Weights of a small contrastive image-text model.
Model: 32-pixel images, encoder norm groupnorm, encoder depths [4, 9, 4], encoder widths [48, 96, 192], text encoder layers 8, text encoder activation silu.
Training: muon at rate 0.0019, 8900 steps, batches of 256.
Data: trained on photos of plants and fungi (iNaturalist), 45211 training examples, 50.4 epochs.
Rows from block 5 of the text encoder, named by matrix and row number. Rows with one number belong to one neuron. Each number is 128 + 32 x the weight over its row's rms, rounded and kept within 0 to 255. All counts start at 0. Numbers have three digits each. After the name is the row's rms in percent of the matrix's.
# fc1: MLP up (text_encoder.blocks.5.mlp.fc1.weight, 640x320), inputs 160-319
# fc2: MLP down (text_encoder.blocks.5.mlp.fc2.weight, 320x640, transposed), outputs 160-319
fc1.66 054:157131090122109183147153114099135182170086168130081108110100156132078095150139138163124165155124040204113120140115083122106073133139116081111170099106077152097194104060131160174140156152103135114115204148189131144117109131116104114094109120135107095092134094128138182116148123103081083159161161134123106156153148147123154070113157159191141168134116143101121159123105053110125146149102139183141152135095123139162111120115102142136130107051138181176139140141131156130098149125160137
fc2.66 048:136065142091123130164116087157144132125124186067132087142137168173099172133100096069136083107131105125129112113159127164093165110155168106149117111125132064061115173103157124142096182141124156148057080162121178125134154149185179187094102114159119108218156094096127077168039181122107146149107194195162150178169095170085144106070156182081184126191137155129111147104168091133124139121133080153131115081215139134132154096107129081130168129029109084137117147072168123098104193089114114
fc1.67 113:156139130123040159125068166102170146114130116171165091056124134101142134137143068168139128182093137107138164145125144148113092150109151101184122132119116134090114145110176140115099085175171149077105145183121118149098134175174144163154100118125160126119113096171132133098091141093186149147153129105159157133144183121081129145160108133083130108094049164112087103171180073138167085147166061108141114120097093082129165170104143141122145181129076191137083128147103127086100152174115143
fc2.67 105:157146080147141128155128141128138147144076129117165034118130120116085106118189156119131109141097097129114154168100140105169087155126093141114138180124164134170164082156148069120074119191121103128149157206158148161080115142168127149153097089031122084109124138130178191061192142144123141131192114106120173154112158120125118189199100111100097128108090109119150132150161103091128084127107076164122097129092148097086121165187107164076112150181111132115119188126113070162113159152100058
fc1.68 021:114135157096118112119161122135155017139120169089126174157117181138138128112157124138152116149116105116134149108086074141079143119133058117145123146122134139083131097107114188094112087161140220136095129151122157207108133151141088136152164123131071100114092151195157069163131162120106116122133085153153082110114142129148127140133125138096144179095099185117068123167153098160124124153153065111114178155094110120125134106120139126089161101155128090138174103166166068142111163091145116
fc2.68 019:146099143123153143162139166158162222095182093128128075128128072100098137134104130114143149112136171120107119109172165073149131107104159135086157116109143164187107159153154064159114140119142067103169105098137069049124101087138175140110073104132120109169191113136105200121094129145118171116113166092133104147141121128131085123165070132132118104118095066124117120058042105108155155117054202155124096104173113093164079176101096133185101134117107153125095150081071115155173098143172135
fc1.69 098:153105064167135186139184163104138148159117168123124162129100095152141093161148112140159089160145127162116154157123128092142163097120141122157136119170160113144171122115080166173133160116111147134041096127118146092119103161166154110099102171200131092125116117159098175163131132061106147119098106167153101170142145177115125172108124159108173066127095160063112120153110105107118149126138102142127087145134131118086052138167181099139171143101161116157162151096140105123142149133137109
fc2.69 088:135132160117105154101111100172126130136118158198110136137102168138073206072120101111118138049091170139125154122146118100123149096153083148082159116158079093074103195088099122151137128091133129142058080133125133181184133106058135148107180120170100099198141068120190096103121104146150176066124187157119105124055113103155147099094185150104113139133166139168100119123111118123138068113113118145084135122180136192178185136113112160117098105088133114105169139131123112079130131122144118
fc1.70 031:042133097110179103121114110142095107102114149249152115156166122116155111132111167169093115133098102122149095156115114160152171124103136048158131086091167087141167093085141135119138142202151116176131140143146141093156101135131182111126151107107126102194130063140138126123151108161174141121154115147139150173158144089129138087121143077145094134090031110054106079179152139091131110109103154141114142119110115191095177215145116089135142139164151128109146164146150104174110123124136119
fc2.70 026:162071193135154149115103105153122134127125135079140090107107104153082149114090141115194141111137087125147083113078137099199089100161137165157206096160127154114134139144155142159131101086114198138119094126174120135130190127153086133122082114113086153152108118071100134188147132143142101178104131130160094120125120144121159116117123142154134177147137196102157131072103134152152145146155100170088179124157130150085077062077105130073093128117131131120082114081069090149205128130159144
fc1.71 142:143153107121144171133110124155146105180121146166096057134111128120118113173120153165111111133118152129148117151126129096105165110193056111106111155098070092129087140134139162147089189090161137045082043099154156127054161104091111178131191189161105113150112097137140165114141171019181128126174087104170131118146127099139126143103093112099057118093126076107153139143096168146083158142132077091110110105116107088136142047190116090149142111066110136163143132143117093148119176118085180
fc2.71 143:116194135143117142156156140074163110114153115152199107140073101050098124168110138124141124143145138134095117072148116154123141096169068175098150142089086100144074112178070083126151169138134134083126107140125127219121123181186157176128146139137155136131118090161125141072136103050091112163148183089118151100126150115107124175137082075082059165150158153096153094092125161166143149133160150066080070135134126152126116113123097145093094144160096142127115111131162104114133098147156141
fc1.72 145:154139118103134128142114115163134075095103115134122105118119161153097108123080161124128171130144093117091192175142116137090094141112089105099113124195129137128189080120122128158099141164097068155115182138147130155098227092185149125157102076131159120035229085117141122094174105125090126105142111129098150145137108183126137135180138163141097140146117053132149141121145123142137160090117101053157111134098059102158183118153106141133167152130118109146045149116119150092094096094190095
fc2.72 142:122105098140162170157135137135176113096163171191172147130177123100155143164147101146066141167134106100131108121148137129057119168147082076169077140178146112129184100143162148105097145052087143115139144150133225131106122121154093140150137112124119124132117101139120121097117139153120137133120052130159131091148115122138116155181124135072118145121093077151116191142079130177122128107145152133161103112104079161130041184166138082136169143114128113060142102128141157191175120170101117
fc1.73 101:133080107144182134154158179129146128085118175175110154185138138087098134150140090107154146171138132074146067146099056159119121074102100110170129069133110143145149104130134148109131098085129123162131103127118180121174132148166071094136118099093109136170126139137134068130172113151153155109139114162145091163169056118157185060159106146066180112055086161064145130145119198073112156127118130110105136068131103159089108139108162119124114129122155155171141138077093103139141096129173155
fc2.73 107:131054140139133043109147129134138123106154131102130104157173167142068172157123087125129143079116140147107148124110142154104116109150139100124118174091124163103102135160158092140140160115111113153127099136079140157131156090077168116134078118152097157194098086108153093118131147187098121157121214191131114135162112144100128093065152147100111174121108114151165144197128161125182112106060147180173171070192138204114152108148108165160116139112154052109093153162138116141151118099179098
fc1.74 117:185136090129116089150089099164109079155129036155103129119121081151113103133178143185106183148154080178155166148139137115143139078170170105157122143114154176150113081115120126146074173086121086116156124140141148150074131134110099101140143120126074156138160145127137133106120140135124074091137104108135110108135104134157164121167155149119022130081154154189130148148066102157130130093169135097131149129122136118123129135146094047140156125068136162165166132133090176192137156140134109
fc2.74 106:142126079112100143123135121082093159126123113149115185133090142113186136119114133180112113192131147155109165086139143164079178154157139196091128064173169073105137159147151148091114138171100149103158139129128121111160136127149130120112166140154217192100113143097140153089145155073118140156179106064046117067117151115184069142156140125088175123174137094117095124085153087171104110123189115080158157127067058140093139198141160116117146111130112161133106104106140166089083085101151139
fc1.75 038:112169125123145157099155133131151141121160197161139187202098128124120152159114169109171135106140140057158086082065188103124145087165141116118156132159113171140142142108183148166155141137155103102164112114127128065123129140161131090164106080092134143168104120099095115187148156139122119141142131112177114141086124057132113160119144103094104177141135085122081076128081166119105174082089130166118172085129104118122171120046095062120092182112124116128177160132089112146155147125141132
fc2.75 032:092086127159057112120119142105128112168153091144156179083118196172127110137132133172080109194131148167138149124149148084109145093119110144109103115095144117166119174115120109153136169133139163122157155168137077087131106085114087168096170173137093138101125191162113143049121078121184157117146118115090101022097091139176098116153112060146157087135189117124189129143134059149092128100169176078058109145124141166127115158147099230123144143174150109069109093105145107088127166154124118
fc1.76 135:190155102101118044118139163123124096110071138174149097142117166130096160115164141135169116171125077086202174172136136215084177123157105152182093139120140133098110138182123153153078114100172160118100114154117144070099152165144057156167168094112145129148094140186117055091132184122119171062116130124129163104185110129101144092162116162107129084103140128113082177140064100181107128151143114079126108095136176169105116098130088139104155136092127151115155093135152130111106108198088117
fc2.76 116:134128179152089046106110084119087109081122123113082170174104181166126133112075156110069136217186146096144160194163211189159122148120123152106090165162127128135105170154102104089131117080075156097171175132117117083080182132116118152159138138140139184086134152158112092079135124112113160124129103092080191112138117081163109089156121178092088150120097056126136153173103071168125111120104166078180106142132145104155132118142133090132129136120097105091172104129103173164175099149113133
fc1.77 079:207110158103131102148109134091211094186131106128131135098160113100083123164132113102155187111072121087165149117110147197131125094069105095147125138144115165104168142204141153146122099108079127154104115102096162136130139122060126152074155142192123113154170082123100167090112079106112103129147130137158151098125087110145075165143117093177162142104105147145095108084140148156197108063139143122123075159092140047134182127130113157129123145091138189094104067086134095149174136159136138
fc2.77 067:134132127196048134076070140084149059151165118106139145150128160138104112147123186099080199139100154149059072157087087100114171106098170089139131155174079108181132112077127141141146071119142191110135137106078083173085114135149111115159160195127117157112074110152104089114166129158148096099147147146105174158063097085159167157126078055131136141085158111117113159165105139166081184100134129071157130128098133041134148133144181167145104159156160134107145091130094183183187093115121119
fc1.78 027:125117096150105107123132147179137182110139090131127082105138145157167146116167157084127109110198138202108068152134109123175101164127135120072127142143163146185126165121153114155144085000099146123124138104117109098128118119055090133106100187171130142154109190114132169140152132167116092150168067099094119100129169152113128070159096081168103133122223088096157134130138106109090145111166133122112116161128139084144065152110112120105097100153114076074113117080182144135116172114079155
fc2.78 034:133154164050130115111126141079118054107122153123101108144125136127105117135137129191130190114078111103124124149155144112139122121152144155183152135107127140090094126186128078106153112159140117106121063135127088140161170139168120094104154127072113130086156101158130120095131126129135179095089153168139136174100147060125111086090158161127128090139097108142093141107159145140111096138091161146129127143098103174111170151159077140165124186138123184142123187159135138162162085149157186
fc1.79 170:097147149108092078103146121135053160146102146151150191175137089146148108114085123212106136166137129088129126166091131072073156155120123195162093120110123126168140134055093148128086139091162148151101128183202084088112200095151107120140121037117133174104132189183126128147184176181146101116110187089122171137088164097111189193140151126101090138115132145191032101138127099147103076093151065097127108102096182078074155147133119122081158121100140200150208163159122126156107118111128119
fc2.79 225:227149134155142110118171161112112141099136110192135137118104158083119124095123118121128126223134158153077161140134118128140132173189098150163116152149084141148116148133108118147116161075143141119136142173155177130139140121113060080144119085116090125106091150156159126076097130176103180121092117101131142141108124102104145154233126127098149093166120113190072172115134078096086096103125063111161166149158105154074093207180123068102096061143140186132191129122125142200105099124067155
fc1.80 075:047202100137065166112157071131161116130130184156151134163102110080164137137127191148110163118113200095123142119146154082093111085116143145174138139105169075135119130116166105192128124134192140123062115129098061169095150197157122207156115136121142070101118083141139145164101161128182139155117168143109167164092093114115132156117086100102113115108111200190134092161102124131124158185145141095149112123107126091129168060095160139063190148116129097166100156135107070099131138157095164
fc2.80 069:085187143189074072103153138148137124168102169139104129128056087133085151093127172122136169070123181144097126056124186102152126071164176193080197108054138083098110128138074116131153125206141113129091116108160115165169098168133152143111148140152157121087176137160130159095097091076161140128128093081062118148077116116142121129110122083182145195153143156135190087077114126148095187171143170110115102158100121166137143120111115109063135108147152156153125105097068122117147165110167121
fc1.81 125:133169164101102114156111162135149142155139124146174194139131120132163070131076133141120156135139105116126188144102167111083079104129071125154144086091116163121128169137085112144122153177144206148129138078065062223129140129028146122086151085189134123121178122148105081213172111146106090108184134114137070069127096097115151155139122131125113158137148162102101132159093078134096099123176114086154111067143118080137153087091186098175129114067120125163150142115067126088119159168113083
fc2.81 125:123161141085136097164142130095080215132103116077114219123091091157130135110101134086140175165158105112099152157107122107131111162086163160072125080128149099090136164105069118188182116125102160185108118092069099159132116121111145102122168098121164184114127103145117084113134137177141119071136151128107120172104153142106100095109151158129104068145116191084124115117139116076110130115102170163099181093160112125090142188134148092176123090170107140088140173155129128122157128088150148
fc1.82 034:121203132137171172126103133113085180120102130084107135126114168059162125166145180111099139171136131125107122110139092133109125139155110157117154192075109115211095125170120117142137127096085102124174171072135079114165121163109106157129118124117123115165106140131128137124160191103124132099153105134111122099101119124101142082090094096155155158154181115154125163062150059098152138075087142133094122169141201115164070096110120158094074151173133176083132081123102166116173099126104177
fc2.82 035:157103100161110074140140100127115122119133174210143137147142042141095186118134031129150109063151114168156117091090111134140130159124146054143072136162100108042107119107122115095123102134134133149092064124135120108109097112132125153153106122163161136132147170071106174112096125142128149170111131126122144114109112117099109094158153182092093130095084103078126148133138172124104157179166148174170143145123082138090140169132170046144106105114130107248142121141092093162130144103131112
fc1.83 157:148118170128139161133169093139149171170165147202101129185116139164119082151108137130113119173063119085148116153059138146073152113096165159157141141147121085111087066135104132140096138054117092167074135123195145074119104119168120087128122141110134158140177121156108091139135150110190100170181147142143112178102119168109141171176132055113120085125113153139099110152112124110160154108083109059170101117132085142109072157169133120131141148181149140139120117106147079115131119146152093
fc2.83 161:145182159104150142165176144140144200143157064141136185148154101147067130121112151134090151112146111077104127153103129154081143097136115150104142123066127110082110034094078092109134136096132168105153097147132131137124156118110085168054112093138176129130155104127129129084111087172097101110161137094128111170135091105130112112103136103159133162217126149142142121099113106160154132159135098134123103157143079209120122180094150108106073175095127076138147153185184063064116172113108173
fc1.84 142:108114067075169115093161082106119156100146129188140160129131089120101132195166086180127139116100149085145118167168104153074181129109156136139101135107143115169141096127126161118121161071183107125121058142050153084178109085145131148113119139161120139120080154130142149192096140133119176180086150171105126123159117167159130142139122099134150108168130148136040088065161151107104117117105127183155092080097115178114101180121118126113127123100168093085103120069158105145173101171123153
fc2.84 132:145144160096156152119181104148105129108074136202193121158168087099097052171195174134134149172203084102149111195175100139123131140109078153155089152156125162136077101071169122105099107143150129123143162125089144162156155167080102137115155129164152143096134100087180061115119085162079127100124112132129143117150162147124152135142132121163132124163129120090070103114102130161098132070142099151118122103146084118162072158124057177125099142121182080063111088093139126121126069163114171
fc1.85 035:158142092173167168116136144083132167095144055102150075117123145097206124101097148128147117130139123170100104144112098093170131111091125132122045153148092104171110128172101130082147068091101136083155147079078101112132094111128101163120087165191077135133068098123170199102075109151150105081150102112102127138098116146171155061141135114120110100167190072112151142074085068105168155076102188104102141145099175115137078110098153103070092136181130077106100159137178142151114120134043171
fc2.85 036:091150140159101104158157132153092101145072206193077182146108121140083192165174107183168145128128147138116086113171146106141107133174134125150201149130122144084108121136172079120153094138128063141095121124163154111155152175089116098102157171111182208118142154135115139124168136108087152139115092132165136099106160097100087129136086126140092155060103127153098163140145197176141145146167077157159145175197089142063115152147072118150095144107148195127161142131084158140158081091167137
fc1.86 062:105112134104131104085112135136087106130132172145152141138179088154155139068123097082129196177107178112128155152166090114137129084197132116130120178147152125125159140109117138132107126166104114143096125160120148128076121111130101094098127070149057084096182140204162063078168094202142100097136156112140157183092138091156117162170136124152091116163143118193076128154095098139124100067148085144131195157181168083113131167089100161091148124157096128164120143150082112135086130145131125
fc2.86 057:137161219160095109143130161101101159114109138169199127096128134071070148107176134095199143139222118156105107158130145085133086134164106125156124154129144109127103126133092103128156094129127149134140140057075127190078121130082109153085104069107093105104106084173174122132118135168119118115111168125156168138107141152096121120139106083137144098142167097101060124137119124088144069148160084140148136202114151129129123143126129127101096111150100165157163140148119113148137099175080170
fc1.87 099:180135151096150180130126080066162148130180128113117134185110143107113114167108175100131101150063107121054096096077145130098124115157114120157157179082153089182130179148152102188142146181086108185142128150164116162132140191119106118115166103128171089138131172134109101107124160113071103097124140100169101105143128117193179091105137127130135179202082140170070114081131108136104159112125125118163106081122111106150152086113103148112098137094148177132073148136122084124091137114108092
fc2.87 091:127095154098145161144102097110135111153144103112144130180098126155103113145113195170118128146090112136165150137148068142145158138117094104173157104118108074135119146097114114089126137172138166119123157144091134157102126195118156138126169149092119078178111106099156084123066115130138132121108075168095096118146123014056183143177101161095138105147145134171121115140139148131145139131183149128072089146096143151153100151125123167128120136088127127221118182109141102143096187131141146
fc1.88 022:116151067167188095111132103117155161138143074099135081121135132131209101142114158123148117117144159123114088126147082125171153092176130120085087082131192150164202164109139101115125072105100105174101156091095096089130122102169123111082076147154067187141132142119138082127094130138090115162149105137142144069124140091110125084127198128115109130159129135101111108109127189119169118104113140169105091101086137111132058104142134106140115216156105118102122163105117132151137134072098092
fc2.88 022:165146170131100129134154162078068060149104136176100111113131138127072159082138128187155139155119159098089171140121141098136090169076112131201164144117039160103102116160108140099166137157146158085149139108124142094175095143072119169141118140124108111087085123142111178096155097146144171064152080115188126141109121111133105128102078134143070104075125118131134096151120105161152086160149126082117113169146117169125199146160131154127119056171155113141112162165153141100095129146122168
fc1.89 059:083062104086106123125130112129119123159177161154116138135161083131143113142049109086083127072144086124149148143137124095118179155176105117119128067079089116100111159121150185203161141153115142076128058182091157151127171153111133109164151136113203101100133098180097167141103129129134080165133117126132097171181144081144070143171160144121117133148088125178141083147100177167137154158153152094114108122150099127106153083093119137113133060024116134224111138146071169141140127128114113
fc2.89 051:108132144133152127159196090137137173151116117109160182155108079113119092127111161159109144097147134118135093082155144122138126117171115178114112127110101087117100086117132107154187171133146126090136114093119157171181129130167158104132140141132173096097151100122164158166063121141131083144134098113065139131123156120092092115118086064170117155140141197145082134083100090139124120107154155073116104153087048090145116110126150179103076102155121137148144085139182150120164133137182170
fc1.90 129:089172115148110111093188125131047108162245117175147162214146094138115178120127141092181107133176145103136162104150154122129123109083119100117108145151177089104161089089120101168131124086133165099160120142172156148120176088105068139109124083130105096146128107125134125138160163160129089179126152082065150156137134117133133111144147077148168118105091060138085060151085132081163110137120144059105111127112102156115064138138171206045165041097112147110144168110152047152123152160155139
fc2.90 130:128133183151148109122166100107149077094186115139115096075107069094108119111127144131100120122150156084097089158131108113141141102122105167187144187154121141175113105115097100129148078106130102140090121107177132132160120202071082101172159099146073100093141134134132150126129119159176150081064065122176182137134139183074175091121087155154073163104039171102109132148138117109126150106160113122143061162175154147153091144116154117135088076156137177085219153137149048166121102110127168
fc1.91 168:182141100106093100145135174099165105154115138145129156223085128127154137125139094076159111158071126141127145125125190109112123197096133185154099067132128073057133122152142179102128108182142146146180154154173169134116121161112154129128171169147162106119156092105113104127146125062112146114139155110090116166092130135161104128160195148078062103184121146095107037136159116088119080135173105181103129080193120196155116079126097125126200109162128154160101163106179120135095087135182123
fc2.91 174:108162071132091097170123162095150123139156135084161120110086071094143131173129086111123098163121071106091119137140170102157140165129111150032105054108103142116198144161139151125096120216106146134194120184138112155122114139171213099137126153153150092130116132174099107138183165048118121173161191106111136139118118178173054175127171111105119138137125110087154108092147161167121120098147128113123042098117140118123143065099110130143198127129111116131097167129170119142112099175179114
fc1.92 125:088100115149125095168116086201137107166078107126120162114123069069129115112061085141125097192120110115107176165116142168151119158122113128087168106097155136121080112124103144112116128213118115179165127133163073169112104152107138146121143052174134088132189136166102132106176122089165120090171147123153139108166097176148056166158154135112100140147095139134105131150138109105109101155109110092093096126140129195175176080089161100221183157122062113097175100104170112107122134119138097
fc2.92 126:103108046102118121111106183156129175134106096170080181201174101109115190101123143081175153126133076114186158122129147129139111149066172086133151127132133119120139143166087133089142141153142109191137139139088101141116104119112136127071095170094135106165163090078154117142173118102123078140112168152170147134089040183131085073098149123070171128134141172090107060110099103153189135092165113138119126134134080117126121142110116167135132174103136100190183168132115143104108140213151095
fc1.93 110:069167109115116201154153168146127124118101145120109129113142108093157091125141124174126105072186110057125147138097126128142134150116214134115145103146099126105119155107156122131155108164102111180154172107196206149158111157168123114117153166146143201108152091073183077130114137135085076164120176162126154123069144175109123127154185139089091124112111206106137124150178151101132114200152083090072138078127136136081125131139112170152182156150131110132180195153127131122176153130139053
fc2.93 096:063137070120093127142113109157130134114113124143149122162141099158217113092110085194155101081156148087132137134144133133152150118102183125082055075131170157090176102171152172107147114156147093089204131130152103089238188087081160115120119156163188172118120151062164140158161135132103081152127120124096089101128132118178057123081197146143150114123118132137116123075144123159102149154126117142140119122174118127167183105076089107206162133137126108149084137076146185072105098112132117
fc1.94 039:136134139123123117127153155152139135133123067086105068103162154083185141115173195151146133143189083165125096140154041147150123184119136138071108160096116128227112169183167141110119071030106152140155153104108097110175105140102111164130092141193096144118061155113121173111154135136139088101146041113153121100115165127097129056128127113159065118135186083099130179086127094097123129085135120150136106123080158099140079156090142111103064090176134086066124114123127143115128146080095138
fc2.94 046:130113129143113107167150130143119136176086187223091148134125114137144159128127101120163163097127171162128065149132151083129140142155117152145106072149139111040160097109122091130172160151120070105126140127194123165082189085135138104083173126124161105096136085143189129085075142150136160103124172130109126080118118084131157099134096119062172137124109106156140176128154159151139106157162134113152146142181095155117120146157117119126086170129117145143121165160111127158071110170144091
fc1.95 026:116150091127080143041105106083103164112139125099146128113118174095170169105166173127134102119152105166145092083129092161102151168104155144065104166119074139151145126126124049140098139098077123089188126100113073144086100161084114128144074143136156119113117173085128102110192182113174124088148098121120139145126184163108108098138148070206209138138123110081150117122114095089154125112121116184124095144075113144166069148138080135129091104156153053083119126121163145087127109143083152
fc2.95 029:155145158109139115198132136144148066121099135153113105172138080128116081102124106127125142120098142129062122142112195080200094139132049129148141137114150095103085115168131152107166120110164126153116140103121125101137149123156124141124190079141110153196107070130124191128054095152083088121107079187107133074133079135171114089109100154036078114101139127192118198113119155172111123137136151146135130139167130123060131113105176085105099185122124152192118138148107084216124117128156130
fc1.96 024:174152064178135162085132158166124209113201137134148127117126145134184125125115128123122133102133108151142132044111166093188109127142124166081127143167150145132155132080131074182152075123161081079091141077092122067110143037115108148093088162121177118177141124114151143131171089152145158159136151151105124144180156100149086112175133089146200115106085125134150144118148151156122083129104111141069098127109129100090122091109088132114115120137155145123108109109154158160057167092145192
fc2.96 024:072131175078061133172080134134173068125038150104147115106122124112066125144148131160159140134108131146147132183122122180054131154133157087131139112116110116111111103129110127099169251094086215119165156164144078173163056191097124119141112130182119165089127098154103095109113153112119100082098115130119168066046100160148137162091096138130099123110160145116137091135076132113110165108148073123144175159168105201166091172194184127135079124123119117123159114147127090155157125117077086
fc1.97 034:167152165092133164123061094134139157085071175074098113159110155137152099095137148123173118139102049105127164116156174113130094110142140121181133134196174164147136103097106145081133154182126206131077128097102138143142155157178111154150039119120124102073138103162131151169133110129117110156082144166131142078106143065139195079143126098165138129122096161041123077146111156128128142106130101135157146074148112117050158103073102167108126093096116112195151179138097140202092117189182117
fc2.97 025:074118141145125134180154114133133143153161142154150104141137144109076135134154079111163082095147187092176073108101146131180114108140073108146087096115094158111112177183154159163134127106111098154140098098098173100082121127191144080134244108163154104164093108092132122186112143128131129141198124135204126157126162178115050131063082139155138154103088122072132178145149114153141119130082141154150098126094145113102148121156138050098150128168097133127140083170104151093119173111127124
fc1.98 042:139143081145133117117121197088103162120152103116132082118155105140184148074140144171172117156146104221074139143124068143180134150084120156109109108138136119161113112157118104106162099051070109129144196077116104090139090120116112139107083143175111139090027141136117178095115106117149087119097053137118103091124150104059113070136114102138092096122158101092145154109076115116111145130156108124124129137098140071139088102113121153109077145213067052072078115126160179131111151130085137
fc2.98 050:157180171160124093108141097146059082128076144147101118129117173103132106109181174128103166079149163101139091139121155087135123195159102101120106207150140181085189142123112114169137157126160112083136103136147135135121162153100133168152128124110150129155128130089168131133127141189109146144161101109118185089112157127168114097131170162125173104114132101147115110120102105115159112179137158132105101148173100151099084127176124114117069158075156176179179185092092080171123097088124107
fc1.99 104:145101169119153128071100082114072155138161160157123140108095127174099104130183125141115161107182123124079100135134217067099122134098163101091131117135126145154190109109154145165111071124084113177100134142189145130150157124114106122175132061157094100067157084180117135167129201153112124099137186148151156118107135149108132138144097105148092122103119118104129089159234131096145118134117072082111086070116050135124152151144137125171150093067109143130158182050127122196154165114111097
fc2.99 098:154177135123118075087091124115135101164188202178152057114058126168112122087111121122112160163127145185079177084111193074145158172183213142094161130127092106169175126126102138126096121126121143185082129162179185156147104132049072130165144092147115120096147098156154174126070135163171193138129125095161131160092198104075103147135122123140118134120118146162118143196143129115116097102059127106175111110091133119114110139162162129120118096158099169051140133160122080218151140105110085
fc1.100 031:121057106119111023136110105092147106072103191156160149112163073124119103161110083099092085184110161096109125155077134120105158124118140125100136107105146100135146156069132162116061142180133086167119164144200158152141097152130183088060114139100117136149132090139141117117133149157149120198137084083128145175165160147160156142136102102152101121095120119121090155132142169115124083156167115175142134089165122076129201142167137143107129159137160183187129132168078073193130092083137141
fc2.100 027:123160129153101173126088098160076160110192086154187104188071124130172106095186161120115169148136188149106100068093124117149053152089124190089138122091128091176057085156124154136137109139044148157152086145124141115118109100137091122199118127146087131134143188099101132123142124085149144129178174152167106106102118151106181114091156099127198120146157154106089163175130082143108201136103147077116172144091070091134066026111133118114106107124148159139157093102158139093141144142127137
fc1.101 024:176057127165151169147210076159140106106133153181113146155106144124060124156136066101103073139120095122089105122144111078042107071137086173190175117184182085082153168089117127185205186137125105144112168163171114055111101133132115112148140091080114132156134148126144148161125076128084106173160201138159092143125072080121130148159128071111191139187040125151093100168174073117139159119118139170099188137177087138109059088122105124096166117080135198137125158114121109161139133107141115
fc2.101 021:127062132111210128149125115203162188104163125091099136118102111136101113160096162100143110128125184099145100151134105190109154109109156136077114078134109103145133147122170150133114130171140162158140144124168171170134130118094129156161180133134148125143140102046115116144101135143146086107085115170163091142212106101135185115111135142093147155093144136182116158109071113153143099087114109116163059092071114101130188161153141139156087162107126118143125113122125114098137198101152168
fc1.102 060:118115142194156046095133153113141142154088149139092170089168149138117115112130104055181138090180088077137132188120134170117117066110105070122150100187033140151135169116103136143102098106142208082081138161123115137128140155109110143089122083122117167138141097136128104079096103135131084132130113173216147171127117142074162122088167172130145162186112099068174138164117129143153176096108138148113129115190106158148116162135169114149128104115172166154188083092100145184150096099151106
fc2.102 056:119149214098149048149115133125127151134115157123087140101137160180103159138153099121185157110157094146095115132097179090117114122146159089089094083149119100181175149088148110182117097162082120172152072118092116131123138084130127178118145122143157156173104115162064130134136144099092194115167161146157121143123196185130140026069182154153110132155101133088103119175122141094147092154101139138156135056187133130152145081105126134167118159112065085088107169097175111114147130136172143
fc1.103 113:183134123127103163136187106103139112132134130171130120136132055124122094137144132124089121148114123143107164046139138126103160122160120238097167168135083165110150117093074092145103151154067119182133105162154190142128146117118143076084125121162101156116134103102170142089112159101167126096131090161081101103117101100166089154132200163181129179093093185151089133080154141178136065123162119167111117134163094150150195154100061145142101119145152165126162126203110117129125122105193095
fc2.103 099:175149155201083156136128106082108076122134083129108133135135167106143097198103127178154151165147160116138144151153084119112145141092078072160107163205125133101074078095098145156176135059136100117140132133162081178129189132105130099136159203099128184064086110092167087122143119165084090096122106145094156118087152111138121145146135149132064110102061055145127104112117192131071158121142111130087163136148120149131117136166059117161157131191218168101100127100083151163146074098162151
fc1.104 034:143124102110137148131123105098119106053125206167117134138140097069117174118149154117146134083156103049167100145128112104092145084093140108112164194158160116117127118096098061137103072178158106132086161170124121122138088169161131120069138067104136117134184146114195154133160138165036146148091098094107161143081099145168160088156131092101109136117164130081075152126104075127156120134137118085094126166123099130074152115147118113136109120148158087152171153172179147136111119097186072
fc2.104 028:137119130147071170112127194113130138174127120113043132124138103134138208132141127104102137023173170100138075148092074137204125099142129146162119106117090156144074164109052080089159107127128146078141169026110172168164135124113145051149103161138128165129161092114084144111150128120157067109144147141214130105099122136108110152130147154127131137124068058086130118107096177109104120144093101164153130142156129138102153107112147120158117116145122106179137134173153132145156134098153135
fc1.105 068:107117114099113157158109135111187130170120136182096144104103101079090148126165065113112100163086102131173108139134132128125081119136094148153165156164091116141144156102063086146114161110144160155142107100079183077090181165219132136196092120169130167110124109111102087073047152141089147106080130169159159166142091172119101153230159161095138170167157119138085098153135089169145109130089102098130130161131146127094132123155135120110104157114092129102143143104141125167156108153168139
fc2.105 065:171169177159161090146162154101158132168124094134083093114158077093109125151100140131059149149097093118063118160123085142121112117116124162193116151141132149116122146066123098144153158176191176121135178159093080120072129151137084103136125206096137179128114149122133077086159088144111114146111081158168127114091153115098114168178107170158133120069103061159086161055111187120094082128093097146159090155176103125124138186157128108148146114136117124071129148135135149182098110136124154
fc1.106 037:117112191148087094076087133104111127114117076159156132153131117130090149189179092118144113143174134182164116101164178143086120082113161131122169136168148110105078145122120139141104159174150156172116108207119125124054111155209170107139171149148123201136130129162153071113155118145101119134139190112132138094155119137107107104154170128107085134098129169171084091151127152168126154152111145117145190095132106147098119130060101070146127114119175109103118123114172164106143069103147128
fc2.106 030:140117117091134127170134100124110117212107113115126189136155193149176166063123127142096140130111113169124190218152161140118121172157129133074094122166100155124138159129112154122142115105169116142147144137075122081102135079144066160174113145079154142113171135174138140136134117139136078052114073113035127168084115149159148128113162150094132137082176106130060151134174062137136107128156104087109124167052104123169153164170155117130140137145067199156124129141139122123067126173114095
fc1.107 033:170115134152138110156158097130169142123136116143133073181129101103085122138141142092143151176049110157177133133119080176109174097128159148173124164146087097147129061144129149142112084124159162177094154165097079117060123165165145113124152115127086155156142091082128103169104094123133107104135176180145075118128156170134143163179134142114139092052076116159101074182108161154154122121134125168134108170082092136098026091101118089170145160118148132132166061165188101169151133170169078
fc2.107 028:137094088140148160116134167082124086192138130130102208100115154157142115126105155147086093161078176103118098138135112137031123099139090079065164137133144150144129137113160139184140109164147103125125117112149177132085189124164126091089149126070133138124107132128093141065149123095095104158170079104111126106087052100134175107201092102086086155165189153117177190128139099175138129093120178092094123109163144102119162184150141164134125112121165113141129073081088172123144136129106158